{"arch": "pvt", "model": "image classifier", "dataset": "microscope photos of single blood and bone marrow cells", "train_examples": 194171, "image_size": 32, "crop_scale_min": 0.5, "horizontal_flip": true, "cutout": 0.25, "targets": ["cell type"], "num_classes": 17, "norm": "layernorm", "norm_position": "pre", "activation": "relu", "mlp_ratio": 4, "head_dim": 64, "fused_qkv": false, "qk_norm": false, "parallel_block": false, "inner_norm": false, "drop_path": 0.05, "patch_size": [2, 2], "depths": [3, 6, 6], "widths": [64, 128, 256], "mixing": "cutmix", "label_smoothing": 0.2, "loss": "cross_entropy", "init": "torch_default", "residual_init": "zero_last", "optimizer": "nadamw", "lr": 0.001, "beta1": 0.9, "beta2": 0.99, "eps": 1e-06, "grad_clip": 1.0, "steps": 13000, "batch_size": 256, "epochs": 17.1, "lr_schedule": "wsd", "decay_fraction": 0.3, "final_lr_fraction": 0.05, "warmup_steps": 260, "weight_decay": 0.2}
Rows from block 3 of a small image classifier, named by matrix and row number. Rows with one number belong to one neuron. Each number is 128 + 24 x the weight over its row's rms, rounded and kept within 0 to 255. All counts start at 0. Numbers have three digits each.
After each neuron's rows are labels from the 100 images, of 14848, where the neuron reaches its highest value: "strongest on" is what is common among them; "patch colour" is the nearest of a few named colours to the mean colour under the peak. Only what is clearly more common there than usual is listed. The data: microscope photos of single blood and bone marrow cells. In brackets: how many of the 100.
# fc1: MLP up (model.blocks.3.mlp.fc1.weight, 512x128), inputs 64-127
# fc2: MLP down (model.blocks.3.mlp.fc2.weight, 128x512, transposed), outputs 64-127

fc1.425:093158128116117134171149070142152145134154119115125139116127143125127155129103126138168118149107087137162128125061112131113148108124144158130176117098107144107147113159115110162151121127152109
fc2.425:143178087114086148132143109179134141137140136161157142095116114127133077147129115149106118139069126139114134107163172083101105147153154198095168118110124111122137167149148139112155125140068161
strongest on: smear: peripheral blood (53); cell type: segmented neutrophil (46)
patch colour: white (53)

fc1.13:136136078156158140167111125120124146108125126124130152125103109104138106135097131119096150114119158130131146125131126130073106137163135145100139108122096146109066117132155143126101140166135135
fc2.13:084135106154144094126153143120089104136112106162157158107114181110105166112124121133111126082136145165101101110142091118112144128109129103130157134132155112096160147112144128163138106118126106
strongest on: smear: peripheral blood (72); cell type: myeloblast (38)
patch colour: purple (74)

fc1.271:123067144172125071108125107141123144121119082129124116126092152132122093104131111165112134135088126135141166158126098134156128135105095155119107117139090116128159117172141128150155150145162135
fc2.271:127115148122162107128108091130139112143079111180089131141130139153093127131125155098130164097168161153126136120115143110173107160108148109139135121158154130134152152121092106127101076105094145
strongest on: cell type: lymphocyte (42)
patch colour: blue (34)

fc1.337:115124120134118133133134097181124150105077081103162148111089148138176097144095086140138150133113151143133159177124111129135096103154104158135099145121121149134123126123128156123119119121161134
fc2.337:149140124142180097122156138090071097131152137152125119144107188141125091139137146102122145106112100138173144082124098086126130147114112138153144102130151136134161104160146133120139123117130143
strongest on: cell type: lymphocyte (46)
patch colour: white (79)

fc1.477:131165097123120099165115143133101136074095146130117154134108096129198135139111121130186119137108126120110169136118145106087126139187134149087128133126101122162092126093127136116089148135174161
fc2.477:131106125159168088093153123104081128130098101133146115126143178122113158111121116143110151074142134146126107145149086146132130146123108096108149147131165137120133160134146167156129122098134129
strongest on: smear: peripheral blood (60); cell type: lymphocyte (45)
patch colour: purple (55); blue (35)

fc1.294:123130108142102145176146149124133124103100123116110150157108149126123139091161136121143091159153128152086177119127136131099111149074148172044179107205136126139129114118145132143109137147112126
fc2.294:109072118150154130156168115138104143116120078118138113150141182125098151143115140127143153099136162180112113130137156154128144119111123104095160108151140134112132176127120130180137084132104134
strongest on: cell type: eosinophil (33)
patch colour: purple (75)

fc1.164:128129146098118162103105067146158129141168114117105100122142091131109170139156134137135126163141149128086099123131154135126094134129139129107128098132139108149120126153114128149104145170109162
fc2.164:129160135107122113127125111115154102126154163072131111142125131163127133168134131134125132166116120165101147134118224134132100076139126172121106132127113135151110141121130091150098114183112123
strongest on: cell type: lymphocyte (37); cell type: artefact (26)
patch colour: white (69)

fc1.107:147114132125081145114120142104148109145129156183149137132169119100157118130140113125172093160121076108109102152151160094147131132150140098151156144128148099164121139124112117128131151095138146
fc2.107:112120143104074119129121138108153126167140132152154128124158178094133123126165120172159117152166118097095108123109114144162136102094133109114150158149178135187114129144132129141116146107120114
strongest on: smear: peripheral blood (77); cell type: myeloblast (50)
patch colour: purple (94)

fc1.64:159075191119117133101077073148119108112152112163127143122130133118088170145168111141098147136090157105138086160159156098120107155148107113140121128178104102113146155132107141113147143102077110
fc2.64:140111120143073165142100138136142135142089162121160151158108127117118164134139145159150079139110117137115180131142140103123108126063130197064124139153111130167143122107170147138128142132113140
strongest on: cell type: eosinophil (86)
patch colour: purple (64)

fc1.117:144152122124138105169166105133128151095144136111125080130091103114151136121119127154121133164136125107121124092131167103148095066160121161121109126092109112135145152138176142131139126174139137
fc2.117:164156094129138140123130125148119115048139107083123138128126110140104128185108106144106157116096136124137154138141142096091135128191142146124132134108066132098139173149144107145144109204113142
strongest on: smear: peripheral blood (41)
patch colour: white (54)

fc1.417:099089113113147120122148089134147134139153137117138094112112148120135132098114163114117060164128135117133122121121139125171136074109163133093113116129121146122139109136159115107122143169101139
fc2.417:118144156145102157140114134118101124116139090144142129131110122094138103090108087126098147155131161098107127117078125113107144118164166119157099103109158155138145155139119119101146162174149139
strongest on: cell type: lymphocyte (40); cell type: artefact (38)
patch colour: black (46)

fc1.266:149078110118125126149078120135124131100139128118101114128144170165078113149144156137104125137142146155110142122183182112150083123104119137111139132185140127126118124133119118132134139129110135
fc2.266:124153101170115134146157180091106105148110160117185112143151129150152109142111126104147112110133086139112186153130102128110133129115144100116144152097141153123100126112114115083055108090161104
strongest on: cell type: eosinophil (53)
patch colour: purple (44)