{"model": "image classifier", "qk_norm": false, "init": "torch_default", "beta2": 0.99}
Rows from block 12 of a small image classifier, named by matrix and row number. Rows with one number belong to one neuron. Each number is 128 + 32 x the weight over its row's rms, rounded and kept within 0 to 255. All counts start at 0. Numbers have three digits each.
Before each neuron's rows are labels from the 100 images, of 14848, where the neuron reaches its highest value: "responds to" is what is common among them; "patch colour" is the nearest of a few named colours to the mean colour under the peak. Only what is clearly more common there than usual is listed. The data: microscope photos of single blood and bone marrow cells. In brackets: how many of the 100, against the usual share in percent.
# fc1: MLP up (model.blocks.12.mlp.fc1.weight, 1024x256), inputs 156-207
# fc2: MLP down (model.blocks.12.mlp.fc2.weight, 256x1024, transposed), outputs 156-207

responds to: cell type: erythroblast (97 vs 14.3)
patch colour: grey (51 vs 24)
fc1.656:134117195161203125129152092057152166149162137128160121152110102124158166141170140163169141137081119143148111072150097118142104070117110169164155191170089110
fc2.656:086125159082140180140157136098116100152078127054115115151144109147139196111176155176171118180104150154082104153133188146141156133159109105169177096122151184

responds to: cell type: erythroblast (96 vs 14.3)
patch colour: grey (54 vs 24)
fc1.509:080106185162113143170139105098107158150154171171151080171100068139131144100186140127186122110157105097123193114097169145135105087133109173128116148220110168
fc2.509:121140125102064125109133136155119069154087063105075147173144155197118077148047109133088162132165113140075125117119109210167137176129101139123157134066115103

responds to: cell type: monocyte (50 vs 3.4); cell type: blast (40 vs 6.1)
patch colour: purple (92 vs 25.6)
fc1.274:102161151134134109171170116078184161139170128150150086154106089153077132111119100147148073088156086161145115151146092095111114103124119141065114177153091162
fc2.274:105145172112076098184167100086181131139157098099085131123129092165123181149157102166127139108130057137139124137103071075124099164085104167117133138141114163

responds to: cell type: erythroblast (36 vs 14.3)
patch colour: purple (55 vs 25.6)
fc1.138:110136149128145141086218111072142104116138148143101060108125111142141095101137122158198119136045147116135179148113162082117144097165141119137082075148118162
fc2.138:133152060061105120155116114147141087182093134161179125092086087143121060134107117144126155186126145106114092070158129137122097164062139197127072154175089104

responds to: cell type: metamyelocyte (32 vs 2); cell type: band neutrophil (28 vs 5.6)
patch colour: purple (88 vs 25.6)
fc1.213:134153157143101167119138094099144139129148096127150078158115095117106100108143100160117070076123103112114119161212081113096141166138149140092140189140079108
fc2.213:103146126176138123116162143054104159119117132071138097172135157096181162078080106147114149135113163133115144138094054109130134106122167116150154159086122117

responds to: cell type: monocyte (83 vs 3.4); smear: peripheral blood (56 vs 16.2)
patch colour: purple (63 vs 25.6)
fc1.410:136062103143132164086163174094108168084092123123102134147121195128128176121098107176081103071125117192159151167170100098098146119110159137091103149066140093
fc2.410:164091158144129064101127173055116134087151088073135131168134148151133186091174150151143096118119143156126143152122143084140167115107129110160145074108180164

responds to: cell type: platelet (100 vs 1.1); smear: peripheral blood (100 vs 16.2)
patch colour: pink (77 vs 26.6)
fc1.745:093164169184082087100109132115162103166187114209149159189147126139175122165127120146097133101100122116203118141183158098140137093147116175086157131173092155
fc2.745:102078132112178093097083147082088168154134114165158190117134071110146118123123167114093152158088187153134125153050092118149176116074178158165068093125201155

responds to: cell type: lymphocyte (40 vs 15.2)
patch colour: purple (64 vs 25.6)
fc1.270:055120176121150139152118168122111124198136173099119127141132154145203153134123096197190160160159121164121135148117161190122094103151134121150084160117129166
fc2.270:158174141186138116120079104155123106107103133147150122126154119117077047121127170078124163067106102061112176047139130063129154144138136113142120134154134123

responds to: cell type: eosinophil (97 vs 4.2)
patch colour: purple (87 vs 25.6)
fc1.464:093102077168133061184145142129128116139145224146154132168140106130126061073187116102123113125108136108191180088125133073135124074132138166089067127185163093
fc2.464:145076123099135165091127132080095116103099102034136111150086151134122180179188085171130134127157103140132080115116110181147103165113068124188150152106167058

responds to: cell type: eosinophil (98 vs 4.2)
patch colour: purple (71 vs 25.6)
fc1.679:153150144094090133072149126110118120102074036119105133149129162145116210144031164147064127158139153150075069151144115187139093175120087117166169119060139148
fc2.679:115142168192213112134145152047134138116121152049110114152117122150141116122180097129149150123116141113121154108150164157076174100144138160137102112088128058

responds to: cell type: platelet (100 vs 1.1); smear: peripheral blood (100 vs 16.2)
patch colour: pink (89 vs 26.6)
fc1.524:190149094117096137135148106168136111138117184122101137071157114134057148111110099175138112126172107162113157137097115111085118142171134149124092094096146077
fc2.524:129085123112132105120146126090090147107118128100158097117153113102165159095188151106113130133122174118104118157096075120166120164082119160144117148112179160

responds to: cell type: promyelocyte (88 vs 6.4)
patch colour: purple (82 vs 25.6)
fc1.687:141138120200071138092102106151140127129131110123146101084179059178117160157159189074116173119163103136063106182156088135153126152094091089124203149149178187
fc2.687:144102128113090114126120124140127138148212156082137098082109086160166099147161112166173105176151192140104150140147144075140080178117144128121125128163104178

responds to: cell type: eosinophil (98 vs 4.2)
patch colour: purple (64 vs 25.6)
fc1.730:152121082091095134109133156139117124113100065132164146090144130130082126192079136111097108157085119181116078150174096120143127138093104089141159150079147128
fc2.730:124094133101160155127179127082086126142061135051128115129106164159143161152179127125117141165108116147118099133118090173129097132125083110172134153046123057

responds to: cell type: myelocyte (43 vs 4)
patch colour: purple (82 vs 25.6)
fc1.364:083120151166136065163067076134168147160107091179144128167165153130165133168131162136123160119127076148162171134099172166208158141169117104135164144152155114
fc2.364:156105180155064123085108087103140073072171105102208113131143109181155104183100138124134111087159130140090133139199157116201127157102121098149109138180192098

responds to: cell type: myelocyte (41 vs 4)
patch colour: purple (70 vs 25.6)
fc1.468:148127099109078117156126111160125182130103118085163146087052071151033091125115148120169130178084107110115067097137072131142105155082103139103145117103105134
fc2.468:075150161118104146147158091131148130183153138092065091097137050152095129153122107137192142129120124174062113136117105135131116159159115132126200105100109155

responds to: cell type: basophil (91 vs 0.8); smear: peripheral blood (77 vs 16.2)
patch colour: pink (57 vs 26.6)
fc1.455:129138131114197143104135166076091108092103122070106069145085117135153108168141145099112147105072103076143102128148112161168198140084127074172164133135145090
fc2.455:118140114086115165153091168086112098063151146143140144133128153106156154118153080117093159140156124137151134139108143114107115140060132153119194181181150145

responds to: cell type: platelet (100 vs 1.1); smear: peripheral blood (100 vs 16.2)
patch colour: pink (98 vs 26.6)
fc1.69:162132091084170163137146085153105136038094138063115095096144146087096152099134116101132110111162139122021107122108092192100103169096102100165112160067155116
fc2.69:094092121091113086106110141087085148135110121147185145118098146087183145086202127138100164172108151114157088176076101151180125120062123156145133154110154176

responds to: cell type: band neutrophil (55 vs 5.6)
patch colour: purple (66 vs 25.6)
fc1.42:167111087130072124165080110159118130141166060159139113142156111123087137126174176084111082080177116126102159133124127142125181179110197152129174171164142144
fc2.42:140105105122136120130093154149071097112114090079118132182126182110142104086134097110089171089147129077104135067148097147106185166120154148183147135113120112

responds to: cell type: promyelocyte (43 vs 6.4)
patch colour: purple (57 vs 25.6)
fc1.593:075103129115141094164086115105134112160166194112151094169107165100137184114138053179107118147130127147184121135099110100089102128095159127154095167100057166
fc2.593:153089143165078180092076094164078087117163076096162164135115140101134092129133097110150149084174146087128193121122152123186154111157154087115173142148142116

responds to: cell type: artefact (92 vs 9.8)
patch colour: white (45 vs 17.8)
fc1.311:108110073161143096180162168063172133151166139171135117139149103132124136152084104131157080112147101163184087147202082076112126103113145103077101076084078165
fc2.311:141146124139083082173128144113172103130158075101121144103124084180157110159148112084176133146170120086112107132137089081139126201116155093121135124126091180

responds to: cell type: basophil (91 vs 0.8); smear: peripheral blood (78 vs 16.2)
patch colour: pink (57 vs 26.6)
fc1.320:120143109120182175089165159089105104074091107096115084105102119134143110184124112119115143131093100094121106140184115176141177155066108069175141126100150082
fc2.320:124157118090109137145108151104151107050140135162072156119115145174123147109141081140078166182123093141119096110104116102079099158073102177137167144156142131

responds to: smear: peripheral blood (66 vs 16.2); cell type: lymphocyte (56 vs 15.2); cell type: monocyte (29 vs 3.4)
patch colour: pink (59 vs 26.6)
fc1.442:185119108146156127093154107149154168048152145133114109090074090131067088067165145084147094100067161145099127115108096079108169187136135135098118066145170071
fc2.442:169102160173142100083133124125103099096103107123084121135147119169101106163085143072100191093121108079096163059138088161104114147116099086165115177099152113

responds to: cell type: eosinophil (99 vs 4.2)
patch colour: purple (70 vs 25.6)
fc1.289:081077110099131187153074129135099102159158180140097128095151118166129065175173084114150159115152072121177170110115067151152139155118159124162114186145108117
fc2.289:157183134192175097110159108091172122102158162141112149134107100158091122143173116136107074117097114094079126093201147092064149089137149182106096171154101064

responds to: cell type: band neutrophil (81 vs 5.6)
patch colour: purple (89 vs 25.6)
fc1.245:123101129106183138168106153154064129133089127107115141154104166157168135180121170131092186148114113080167134064095143173115158120105110131180105134143140130
fc2.245:100169186104124109130157115082176161185085132134132138160120102204083126120103158176139173136079125134151135134071096059106078104121070137157145120189132166

responds to: cell type: artefact (59 vs 9.8)
patch colour: purple (75 vs 25.6)
fc1.404:190104067162149148102144151129125139034126123111117135108116167095057118111115135124095111089086164135118127137147083081088161125148141135105129082090173008
fc2.404:124130082147118131119144118153119142153096112160108123092164112103140123186031153104086210121129096102084128100126126194113112083139075120119190161091164133

responds to: cell type: blast (85 vs 6.1)
patch colour: purple (71 vs 25.6)
fc1.689:164122115167107120128136107101126143072127097119094074132093132129065108111148118148155103097109119101136146132167062110143186128060138139188102115130122131
fc2.689:080142137085128143126129106113126113174065126074130158128053153124155183136165077173108185154122088072174078102112098161135062137045062162115157184099103111

responds to: smear: peripheral blood (100 vs 16.2); cell type: metamyelocyte (37 vs 2)
patch colour: pink (80 vs 26.6)
fc1.120:110122159138125130114124093132130158190107119131192170152147162188109170140126134132136211179121121133117107126127110125114063078106014126190117170114105150
fc2.120:093110157167116171098138188119099110131158193085141098138158149126159149138168146138139140135153155164105197155090160133146115129136163109120120153157162165

responds to: cell type: myelocyte (64 vs 4)
patch colour: purple (73 vs 25.6)
fc1.374:147121111142150158076171100110114136111112118120083102117124108138086118124093127148170176124106137136132179133110096120171141019120126096131119161149152110
fc2.374:032120124178147145109170191085109115125097176130103134108150150139198186143111142128113150141085124148115130146104134170144112104134070094144132099057187122

responds to: cell type: erythroblast (59 vs 14.3)
patch colour: purple (82 vs 25.6)
fc1.52:143130073127088103131106071145146158121110103097160189123058104113080140122108091154140131134077108111133050098145048093127078123062073139108178140101122130
fc2.52:093140130084123101160117105119165117216116121105076106126089089133120086127096073155138168151132128113096078082117088159109133164137115170144169147109071131

responds to: cell type: segmented neutrophil (84 vs 20)
patch colour: grey (52 vs 24)
fc1.537:068147108162126134089136138085139133136136147187172076110143123130165082159115148155132120125078125127145179173075173110115158133117137108124124146143198192
fc2.537:105164126077146148136133071182120099164066121085142153138066129103132096100148094157134165146119134081092095088145167178154123116111105161131109166155073077

responds to: smear: peripheral blood (97 vs 16.2); cell type: band neutrophil (54 vs 5.6); cell type: segmented neutrophil (46 vs 20)
patch colour: pink (88 vs 26.6)
fc1.624:155114098110133124143128151164125154127135134103166152085127127117087145154104121124134041119148130204102067152157157145142160131150106057119163097055167131
fc2.624:198138140101152147137132105170127117096075095145100128102097133141095110141083143078112051104188079088150121106150146164116136136160134096115104102102067082

responds to: cell type: segmented neutrophil (79 vs 20)
patch colour: grey (48 vs 24)
fc1.495:132096133070137139167156154083104137163084125080102109164068154143134166092078052202128159185121157129128139084091098144067122076124110129201134164067102112
fc2.495:180132127086105124119122146139153168142150092090148099104112155145155084126125128158125088184145157148076120144183164124116145176188134142139139116102113143

responds to: cell type: promyelocyte (49 vs 6.4); cell type: myelocyte (39 vs 4)
patch colour: purple (71 vs 25.6)
fc1.401:143153113096150149155148166174074139133107169068102136157160148100163152055165098087111125163112145109130135102078139140051160124139175166129119106108140104
fc2.401:148092178109061093116101129137132101112178114134165097141142099163161097159124156119136105117152164151109110144131189128166114162131117120139105131179207134

responds to: cell type: blast (60 vs 6.1)
patch colour: grey (55 vs 24)
fc1.378:093151111178103171117098116126144133099092155088151099120101142138054134109137117117130165114108102084114064116187058149127091138095101178159142112115069125
fc2.378:074157121144112166125101145140138060126135190137147129089132125134162117123178119106114118132129190147096134159160168130099100165113130110099108109131112120

responds to: cell type: artefact (66 vs 9.8)
patch colour: purple (77 vs 25.6)
fc1.16:111132104079120117185082130161083102119085163094177144111109160124161098085102095103138170154140110108106098119065184162134104091153181119146091135124123130
fc2.16:116132183122203089153075113164138161132145115162092126104143126157155121196150138104127086122130064143107132139096175131129150158145097097165065136134142114

responds to: cell type: erythroblast (100 vs 14.3)
patch colour: grey (65 vs 24)
fc1.453:075112187128155145187161106076102146135141189125094063178104066133143155064199115138186136119123166133148140138115160117140130072133130162137107113214102142
fc2.453:137106124086091162103148125086103113146100104057150110145143178147160201127139099155112143142141080131103147151090067152148083154103072117145165207082145134

responds to: cell type: promyelocyte (29 vs 6.4)
patch colour: purple (67 vs 25.6)
fc1.720:135168079075136141162156130173117098102126131135087173165100131096166142097109101134089062165128214126153125108127162159056122144100131151119103074139160131
fc2.720:138055195101099141111068110146080149099176072090143112166122130147186132196147139100146144088161122131115125144112148162203124161096096126158142133139178133

responds to: cell type: blast (87 vs 6.1)
patch colour: purple (78 vs 25.6)
fc1.58:147117135081122099169104138107129192121147139098126081150135138089117144103132130171129115107182116177156158104115101089088152105160201163146139157160163145
fc2.58:147132091111146127094116185134122140086051171127146142150127207097138131077128102135070165136133111126160082065131128166114088139074112205106108189080149046

responds to: smear: peripheral blood (90 vs 16.2); cell type: basophil (51 vs 0.8); cell type: band neutrophil (27 vs 5.6)
patch colour: pink (76 vs 26.6)
fc1.429:178121104076143107159100169139096081137145135084113137122125104094131101155145136104141049102153108095115117123127167133157198160149201072118136134155121143
fc2.429:143114085100170180122112230116102115087099211108131152108127155103141142119153149109066089142127127143175137121098155108104122133103155122122128119148149126

responds to: cell type: basophil (90 vs 0.8); smear: peripheral blood (76 vs 16.2)
patch colour: pink (58 vs 26.6)
fc1.514:136144106102178157095130175091105120084093106045109067135095129110139114169115123111102148142081085076126083136126091147142175140092113059165159154116142079
fc2.514:110119120079103159163113178077123105048160146151110103134133163120167156102138051137093160138172144147129129137098161115091096147083127172114155186170150139

responds to: cell type: artefact (69 vs 9.8)
patch colour: pink (54 vs 26.6)
fc1.391:130104131174146155121167120056176160140173136169121116156147087098119147150161132162181091118099155151199169130150126084131148091141129150091133110169120121
fc2.391:108142168159143104157125124145170160088142169168158122106151096106100139121172169047167090107138090139149112160086149103125108131142114088077115110126133209

responds to: cell type: artefact (99 vs 9.8)
patch colour: purple (59 vs 25.6)
fc1.760:171102067113096173085107127107122107072125101062124116137100171074128145133114096147077116086110149144111129137161123125110154117101174143113150174128186058
fc2.760:109093142121135095133177158044106128108097116135136081156109143161167222115128131163125121134102135176137104179100083140140086107108078107183149131111167154

responds to: smear: peripheral blood (100 vs 16.2); cell type: myeloblast (99 vs 1.9)
patch colour: purple (75 vs 25.6)
fc1.331:165143168118137168098098150161122121082176152123094130148192159113157145114139122184079094121231143185151154177119149111104166174180222117143144127162118082
fc2.331:144106114095101057134138146081121109109182086100090109173160139106143204114139133149110057098131172125087114135110098064140149114148163164154139154207154147

responds to: cell type: monocyte (75 vs 3.4); smear: peripheral blood (73 vs 16.2)
patch colour: pink (60 vs 26.6)
fc1.3:138108153161134062118108154115157176106141135120115079176103098133136079111186105134164160096097112114172126030110123131162125098144135177175126111138150116
fc2.3:141115113110158137113123164134118156060120152033143155080129157134160165150186138081126132160125134142091117122085140170124121175095110072159136144068146114

responds to: cell type: lymphocyte (38 vs 15.2); cell type: proerythroblast (32 vs 1.5)
patch colour: blue (30 vs 5.2)
fc1.513:070126162113112123162130127117113111177142148154072106153119096135117054104125125143164176180128113114167186092064094154189091098161107142144163163114103181
fc2.513:085095149121072128166144148104115090182164095147091079156183132179150144146082143084109127125181113135127178198047147137130137181144136076119158133085114209

responds to: cell type: erythroblast (97 vs 14.3)
patch colour: grey (49 vs 24)
fc1.63:133138183177105077140138082171173145149147149152166195110135116186127138131202152119207139164109122108103113058138144138155041067131051144150104127144111148
fc2.63:127095211079176182119137091087116143111112096070097065187134103082116190102156142148150101078094137158100107129106093083139143139177111144136184138172108120

responds to: cell type: plasma cell (60 vs 3.6)
patch colour: blue (32 vs 5.2)
fc1.2:197147085149097150153120147152099135112131141105145098122146190079117128058089087156145167170144136078121171086096125074112092093160136086156139123069109108
fc2.2:130140086131135041121095156177175152103096179084119147150140133150106113109167180102099096151126167115112068104131145142153157180127124094120112113105137177

responds to: cell type: monocyte (47 vs 3.4)
patch colour: purple (72 vs 25.6)
fc1.633:111127153191132108104139133092133118133075133075105145147109134171090116146101123127144173117132115098143110096177047110184079121128066100163114148092152117
fc2.633:146174102100135135141049104204113113129107102048064142078153144146125122158166143086126169132167107091090105103109129155106155164131108103143173137128122134

responds to: cell type: artefact (63 vs 9.8); cell type: basophil (34 vs 0.8)
patch colour: purple (70 vs 25.6)
fc1.498:094153161130118108182139114209172127194153151196090179108171136162112118110150123130194134135168124120108167131107166117106100124204093125115114069119112165
fc2.498:092125155126108092155163103077136105093144105179113121160139139117157219116141105144148109122141098192184106188087112113139092122101091121116167117144126176

responds to: cell type: proerythroblast (69 vs 1.5)
patch colour: blue (48 vs 5.2)
fc1.352:038130175135110109147100091137188112123149180146113134189122121144118110114185132108107111118113170129123096129154144143125073142168074216109104101146078152
fc2.352:122110150190191094095116143106092136058112112130109100168171182110146131089172163095115140109121163109082153103122115167143218141156171110168138111086169131

responds to: cell type: plasma cell (96 vs 3.6)
patch colour: blue (42 vs 5.2)
fc1.417:186132081079102142173114127171106120126159172063117104075097145104132123095130089137171139172153142095119155113105141081079102097134137097178144115144133144
fc2.417:129151046172150086064089193132133120092076229119141141152172183088121101053146182079062110140098147089131132062130115133147156128159150156119146147082155130

responds to: cell type: lymphocyte (45 vs 15.2)
patch colour: purple (52 vs 25.6)
fc1.158:128112077098120126179111155126155121144131133134127136101105089158059131139119117143162107192148161122129084129150083104134119135098142119158125093134098134
fc2.158:139119134110078086202134147161122119161179094092092124130119112200126101154117106157194154145155166130059113119133116130165141186118133108162112101101094150

responds to: cell type: segmented neutrophil (64 vs 20)
patch colour: purple (58 vs 25.6)
fc1.587:109142113160081133083201134047176098167132131174135090086136059154134076123091132158175148114074175138117189137129085088140098123124139129094118107105090165
fc2.587:100067144062093128165163127072123100213118095118135116144106098173123147140123076208173165131142146148067085112139124152132093144136070175165092152108110112

responds to: cell type: basophil (77 vs 0.8); smear: peripheral blood (71 vs 16.2)
patch colour: pink (64 vs 26.6)
fc1.255:106140128130180150106121126131120105100112116107099090108110109142144093168159096082129173135083077053113094136152120175159201149077111094163144125115106082
fc2.255:103149144131098153127146102120208101105150144208119149064126112155088137093130083158134134166109125175100124132114135095061065143108075174074130115147119168

responds to: cell type: myelocyte (39 vs 4); cell type: band neutrophil (29 vs 5.6)
patch colour: purple (64 vs 25.6)
fc1.750:072101186127167116177130074183114176155153091162102091168151169117160174182110136107132125148115094124100116122134159187109159144119083151161098139155133129
fc2.750:174107144136134199082114114131103142079150086128141132095115163117141111177094117145120106115152099137143150148184202173185125076165122098092122146132147063

responds to: cell type: platelet (100 vs 1.1); smear: peripheral blood (100 vs 16.2)
patch colour: pink (96 vs 26.6)
fc1.186:166120099109178176137169092145099141045105126045107086097153144092091154114132115111137104103162123120026141128114100186102113167126105089168119164052157099
fc2.186:111080104084123082116110151100077158120106131136156144100097138080163136070206126135096170162117160113154112161043077139177121144066137155133130147107189166

responds to: cell type: basophil (94 vs 0.8); smear: peripheral blood (79 vs 16.2)
patch colour: pink (58 vs 26.6)
fc1.710:107155178159086114141139067173168151162175140222108137125169144133114136066143112127151121116164129146133191128092132090104075148147119182102088100143071182
fc2.710:075120069052122130156115191038126109082149182133134130119136126097181189117175083137088135171093142152104096142087135100107094141079113160125192172177173158

responds to: cell type: eosinophil (96 vs 4.2)
patch colour: purple (68 vs 25.6)
fc1.296:142113153088099138078180146103105129106074029130110118150119161144119191155022138158072128171119148181076095144148102192145100159119086113190154116045145147
fc2.296:117160160187191112122148165083147146106126157062118132138104105158118106139173114118148144133123150111110148124157172155081159096133134153113092103103147064

responds to: cell type: segmented neutrophil (58 vs 20)
patch colour: purple (70 vs 25.6)
fc1.262:133164129116047067189128085108135098177131100131152120171135091117133138075144107140120099131177132124104115074116089134113095139131143204088171176147128140
fc2.262:137149135141135144138150080162175171185122146212136127069124093142104035112097135156152148141084115114113134066192148121118135138113133202099061131127101078

responds to: cell type: plasma cell (100 vs 3.6)
patch colour: blue (72 vs 5.2)
fc1.256:155118133093078212182116111177111099105181110080135103056099109142116150165143101108173144132188146155101123192160142112110117140117143064139144096154107151
fc2.256:114100120122110135135186124054076087168131130121139072172117158155194214133123046174114139147150079146164179140091141131109114114106116143153142170114138118

responds to: cell type: myelocyte (55 vs 4)
patch colour: purple (75 vs 25.6)
fc1.664:115156095142164117167140137165125153121109131136107089128138170114123116115150151094114122145140140092093111135115108133124134204151130146142136051069094117
fc2.664:080121124192090068184127176123114099128162116122100146148161177145180166150120124139150164134184131144104125140108086158173121153103138099174110090085147180

responds to: cell type: platelet (100 vs 1.1); smear: peripheral blood (100 vs 16.2)
patch colour: pink (95 vs 26.6)
fc1.539:171121106112171180139164087158092126044105139047097091093148126108089151114126113102146116113158127115031120128111097192097104158099108099159115160065163096
fc2.539:114063122079123099103118151082065150129104123126162131119097145097180153090192120141096162159119146111144099161072086158168119132060119150152125167099163165

responds to: cell type: platelet (100 vs 1.1); smear: peripheral blood (100 vs 16.2)
patch colour: pink (88 vs 26.6)
fc1.523:061129165167099126090121130140148065183143101169115133215174113164168128159135143083112140146086118115192159146162150106126143068157106122086147122145112184
fc2.523:107062101070187127128118093095087184147129145146170176059080078060129131091171142127128112163076192142124090140095105132162122092083161181134099122137174126

responds to: cell type: artefact (95 vs 9.8)
patch colour: purple (53 vs 25.6)
fc1.344:142132158170137060125144153140137132138170114209123117138117148147110093114121134100132111161101108143182135129133159066141146121156119100110121093113123171
fc2.344:150089098112148104139099138112091139096097121083159096138094145115154176133200111150121122129124116098099078124104099163124100152087103108185101174118160091

responds to: cell type: promyelocyte (88 vs 6.4)
patch colour: purple (54 vs 25.6)
fc1.273:088137156137113131125144128131142139176115125113131130131159148163169094129171155115146205128146148124123114137145150159174118143165067125166122103138149162
fc2.273:169132086103124146164139139101123130177154178099150077129097100163136147136101093163124073132144106155199139141139100078110071141075142098106106177154089130

responds to: cell type: erythroblast (77 vs 14.3)
patch colour: blue (54 vs 5.2)
fc1.749:089135111163123160102120115068117121137108042144166112174111144123172137170061072178050121119125081156149129175131091155147133123078115104143128168113172101
fc2.749:104110104074163174162153111152107121155107148080136142128132108136146183151132132106184155108097123159103094122094133163164142102066089131127119123163120146

responds to: cell type: proerythroblast (64 vs 1.5)
patch colour: blue (32 vs 5.2)
fc1.72:001105173135126115159112072134156149145167176151102126183109095162118129144188123117120118124113119128137114122155115138110085144124082223114115121147081170
fc2.72:139119133181191115083114162116096115054079106139119111154157192089134103091149174104112130115116172103120168105104132159146219154158166087159112087085156108

responds to: cell type: promyelocyte (55 vs 6.4)
patch colour: purple (61 vs 25.6)
fc1.506:127115133129142145146138138118113163138165147103192190154104161104213146100115060170152091203073181110153162117126149121076139111137109128139141086085155115
fc2.506:126139119095067140117114116138115074132157072089085105060131108187154110192131134093149167146205181137062103176206145158176099154132137086158157125135140186

responds to: cell type: plasma cell (92 vs 3.6)
patch colour: blue (74 vs 5.2)
fc1.325:049087187166143055134085103107105132156162121231148147209177100145173145152166154096103111139124084095176117115130107133209138144103135177089120160146103186
fc2.325:139112080180129091065158189094102119086079151135148131153169222103170144109111127106085120115102108115128143101109089135145125116102125135139107165050190112

responds to: cell type: monocyte (80 vs 3.4); smear: peripheral blood (77 vs 16.2)
patch colour: pink (58 vs 26.6)
fc1.65:113147112158143169141105102094099113136167130128146126164135143087188170161099071172071094114150098127182135152150113119081100061124153130100183210149112059
fc2.65:132081148139101110137110106079099130128177048042156186167115124130188174170127046161154153101153130119103137127149088120151090113109110099163155187118128126

responds to: cell type: platelet (100 vs 1.1); smear: peripheral blood (100 vs 16.2)
patch colour: pink (97 vs 26.6)
fc1.93:092134176194086079099117127104188093186171108219132150164118133153191114164137118142115151126089124116206127137176163086141147077133119149102133138172104174
fc2.93:081099148089166107104116102066087155151103114142161152134099114103193153131182146130103154151085139115148063165114103164174142120061120167174133132134120158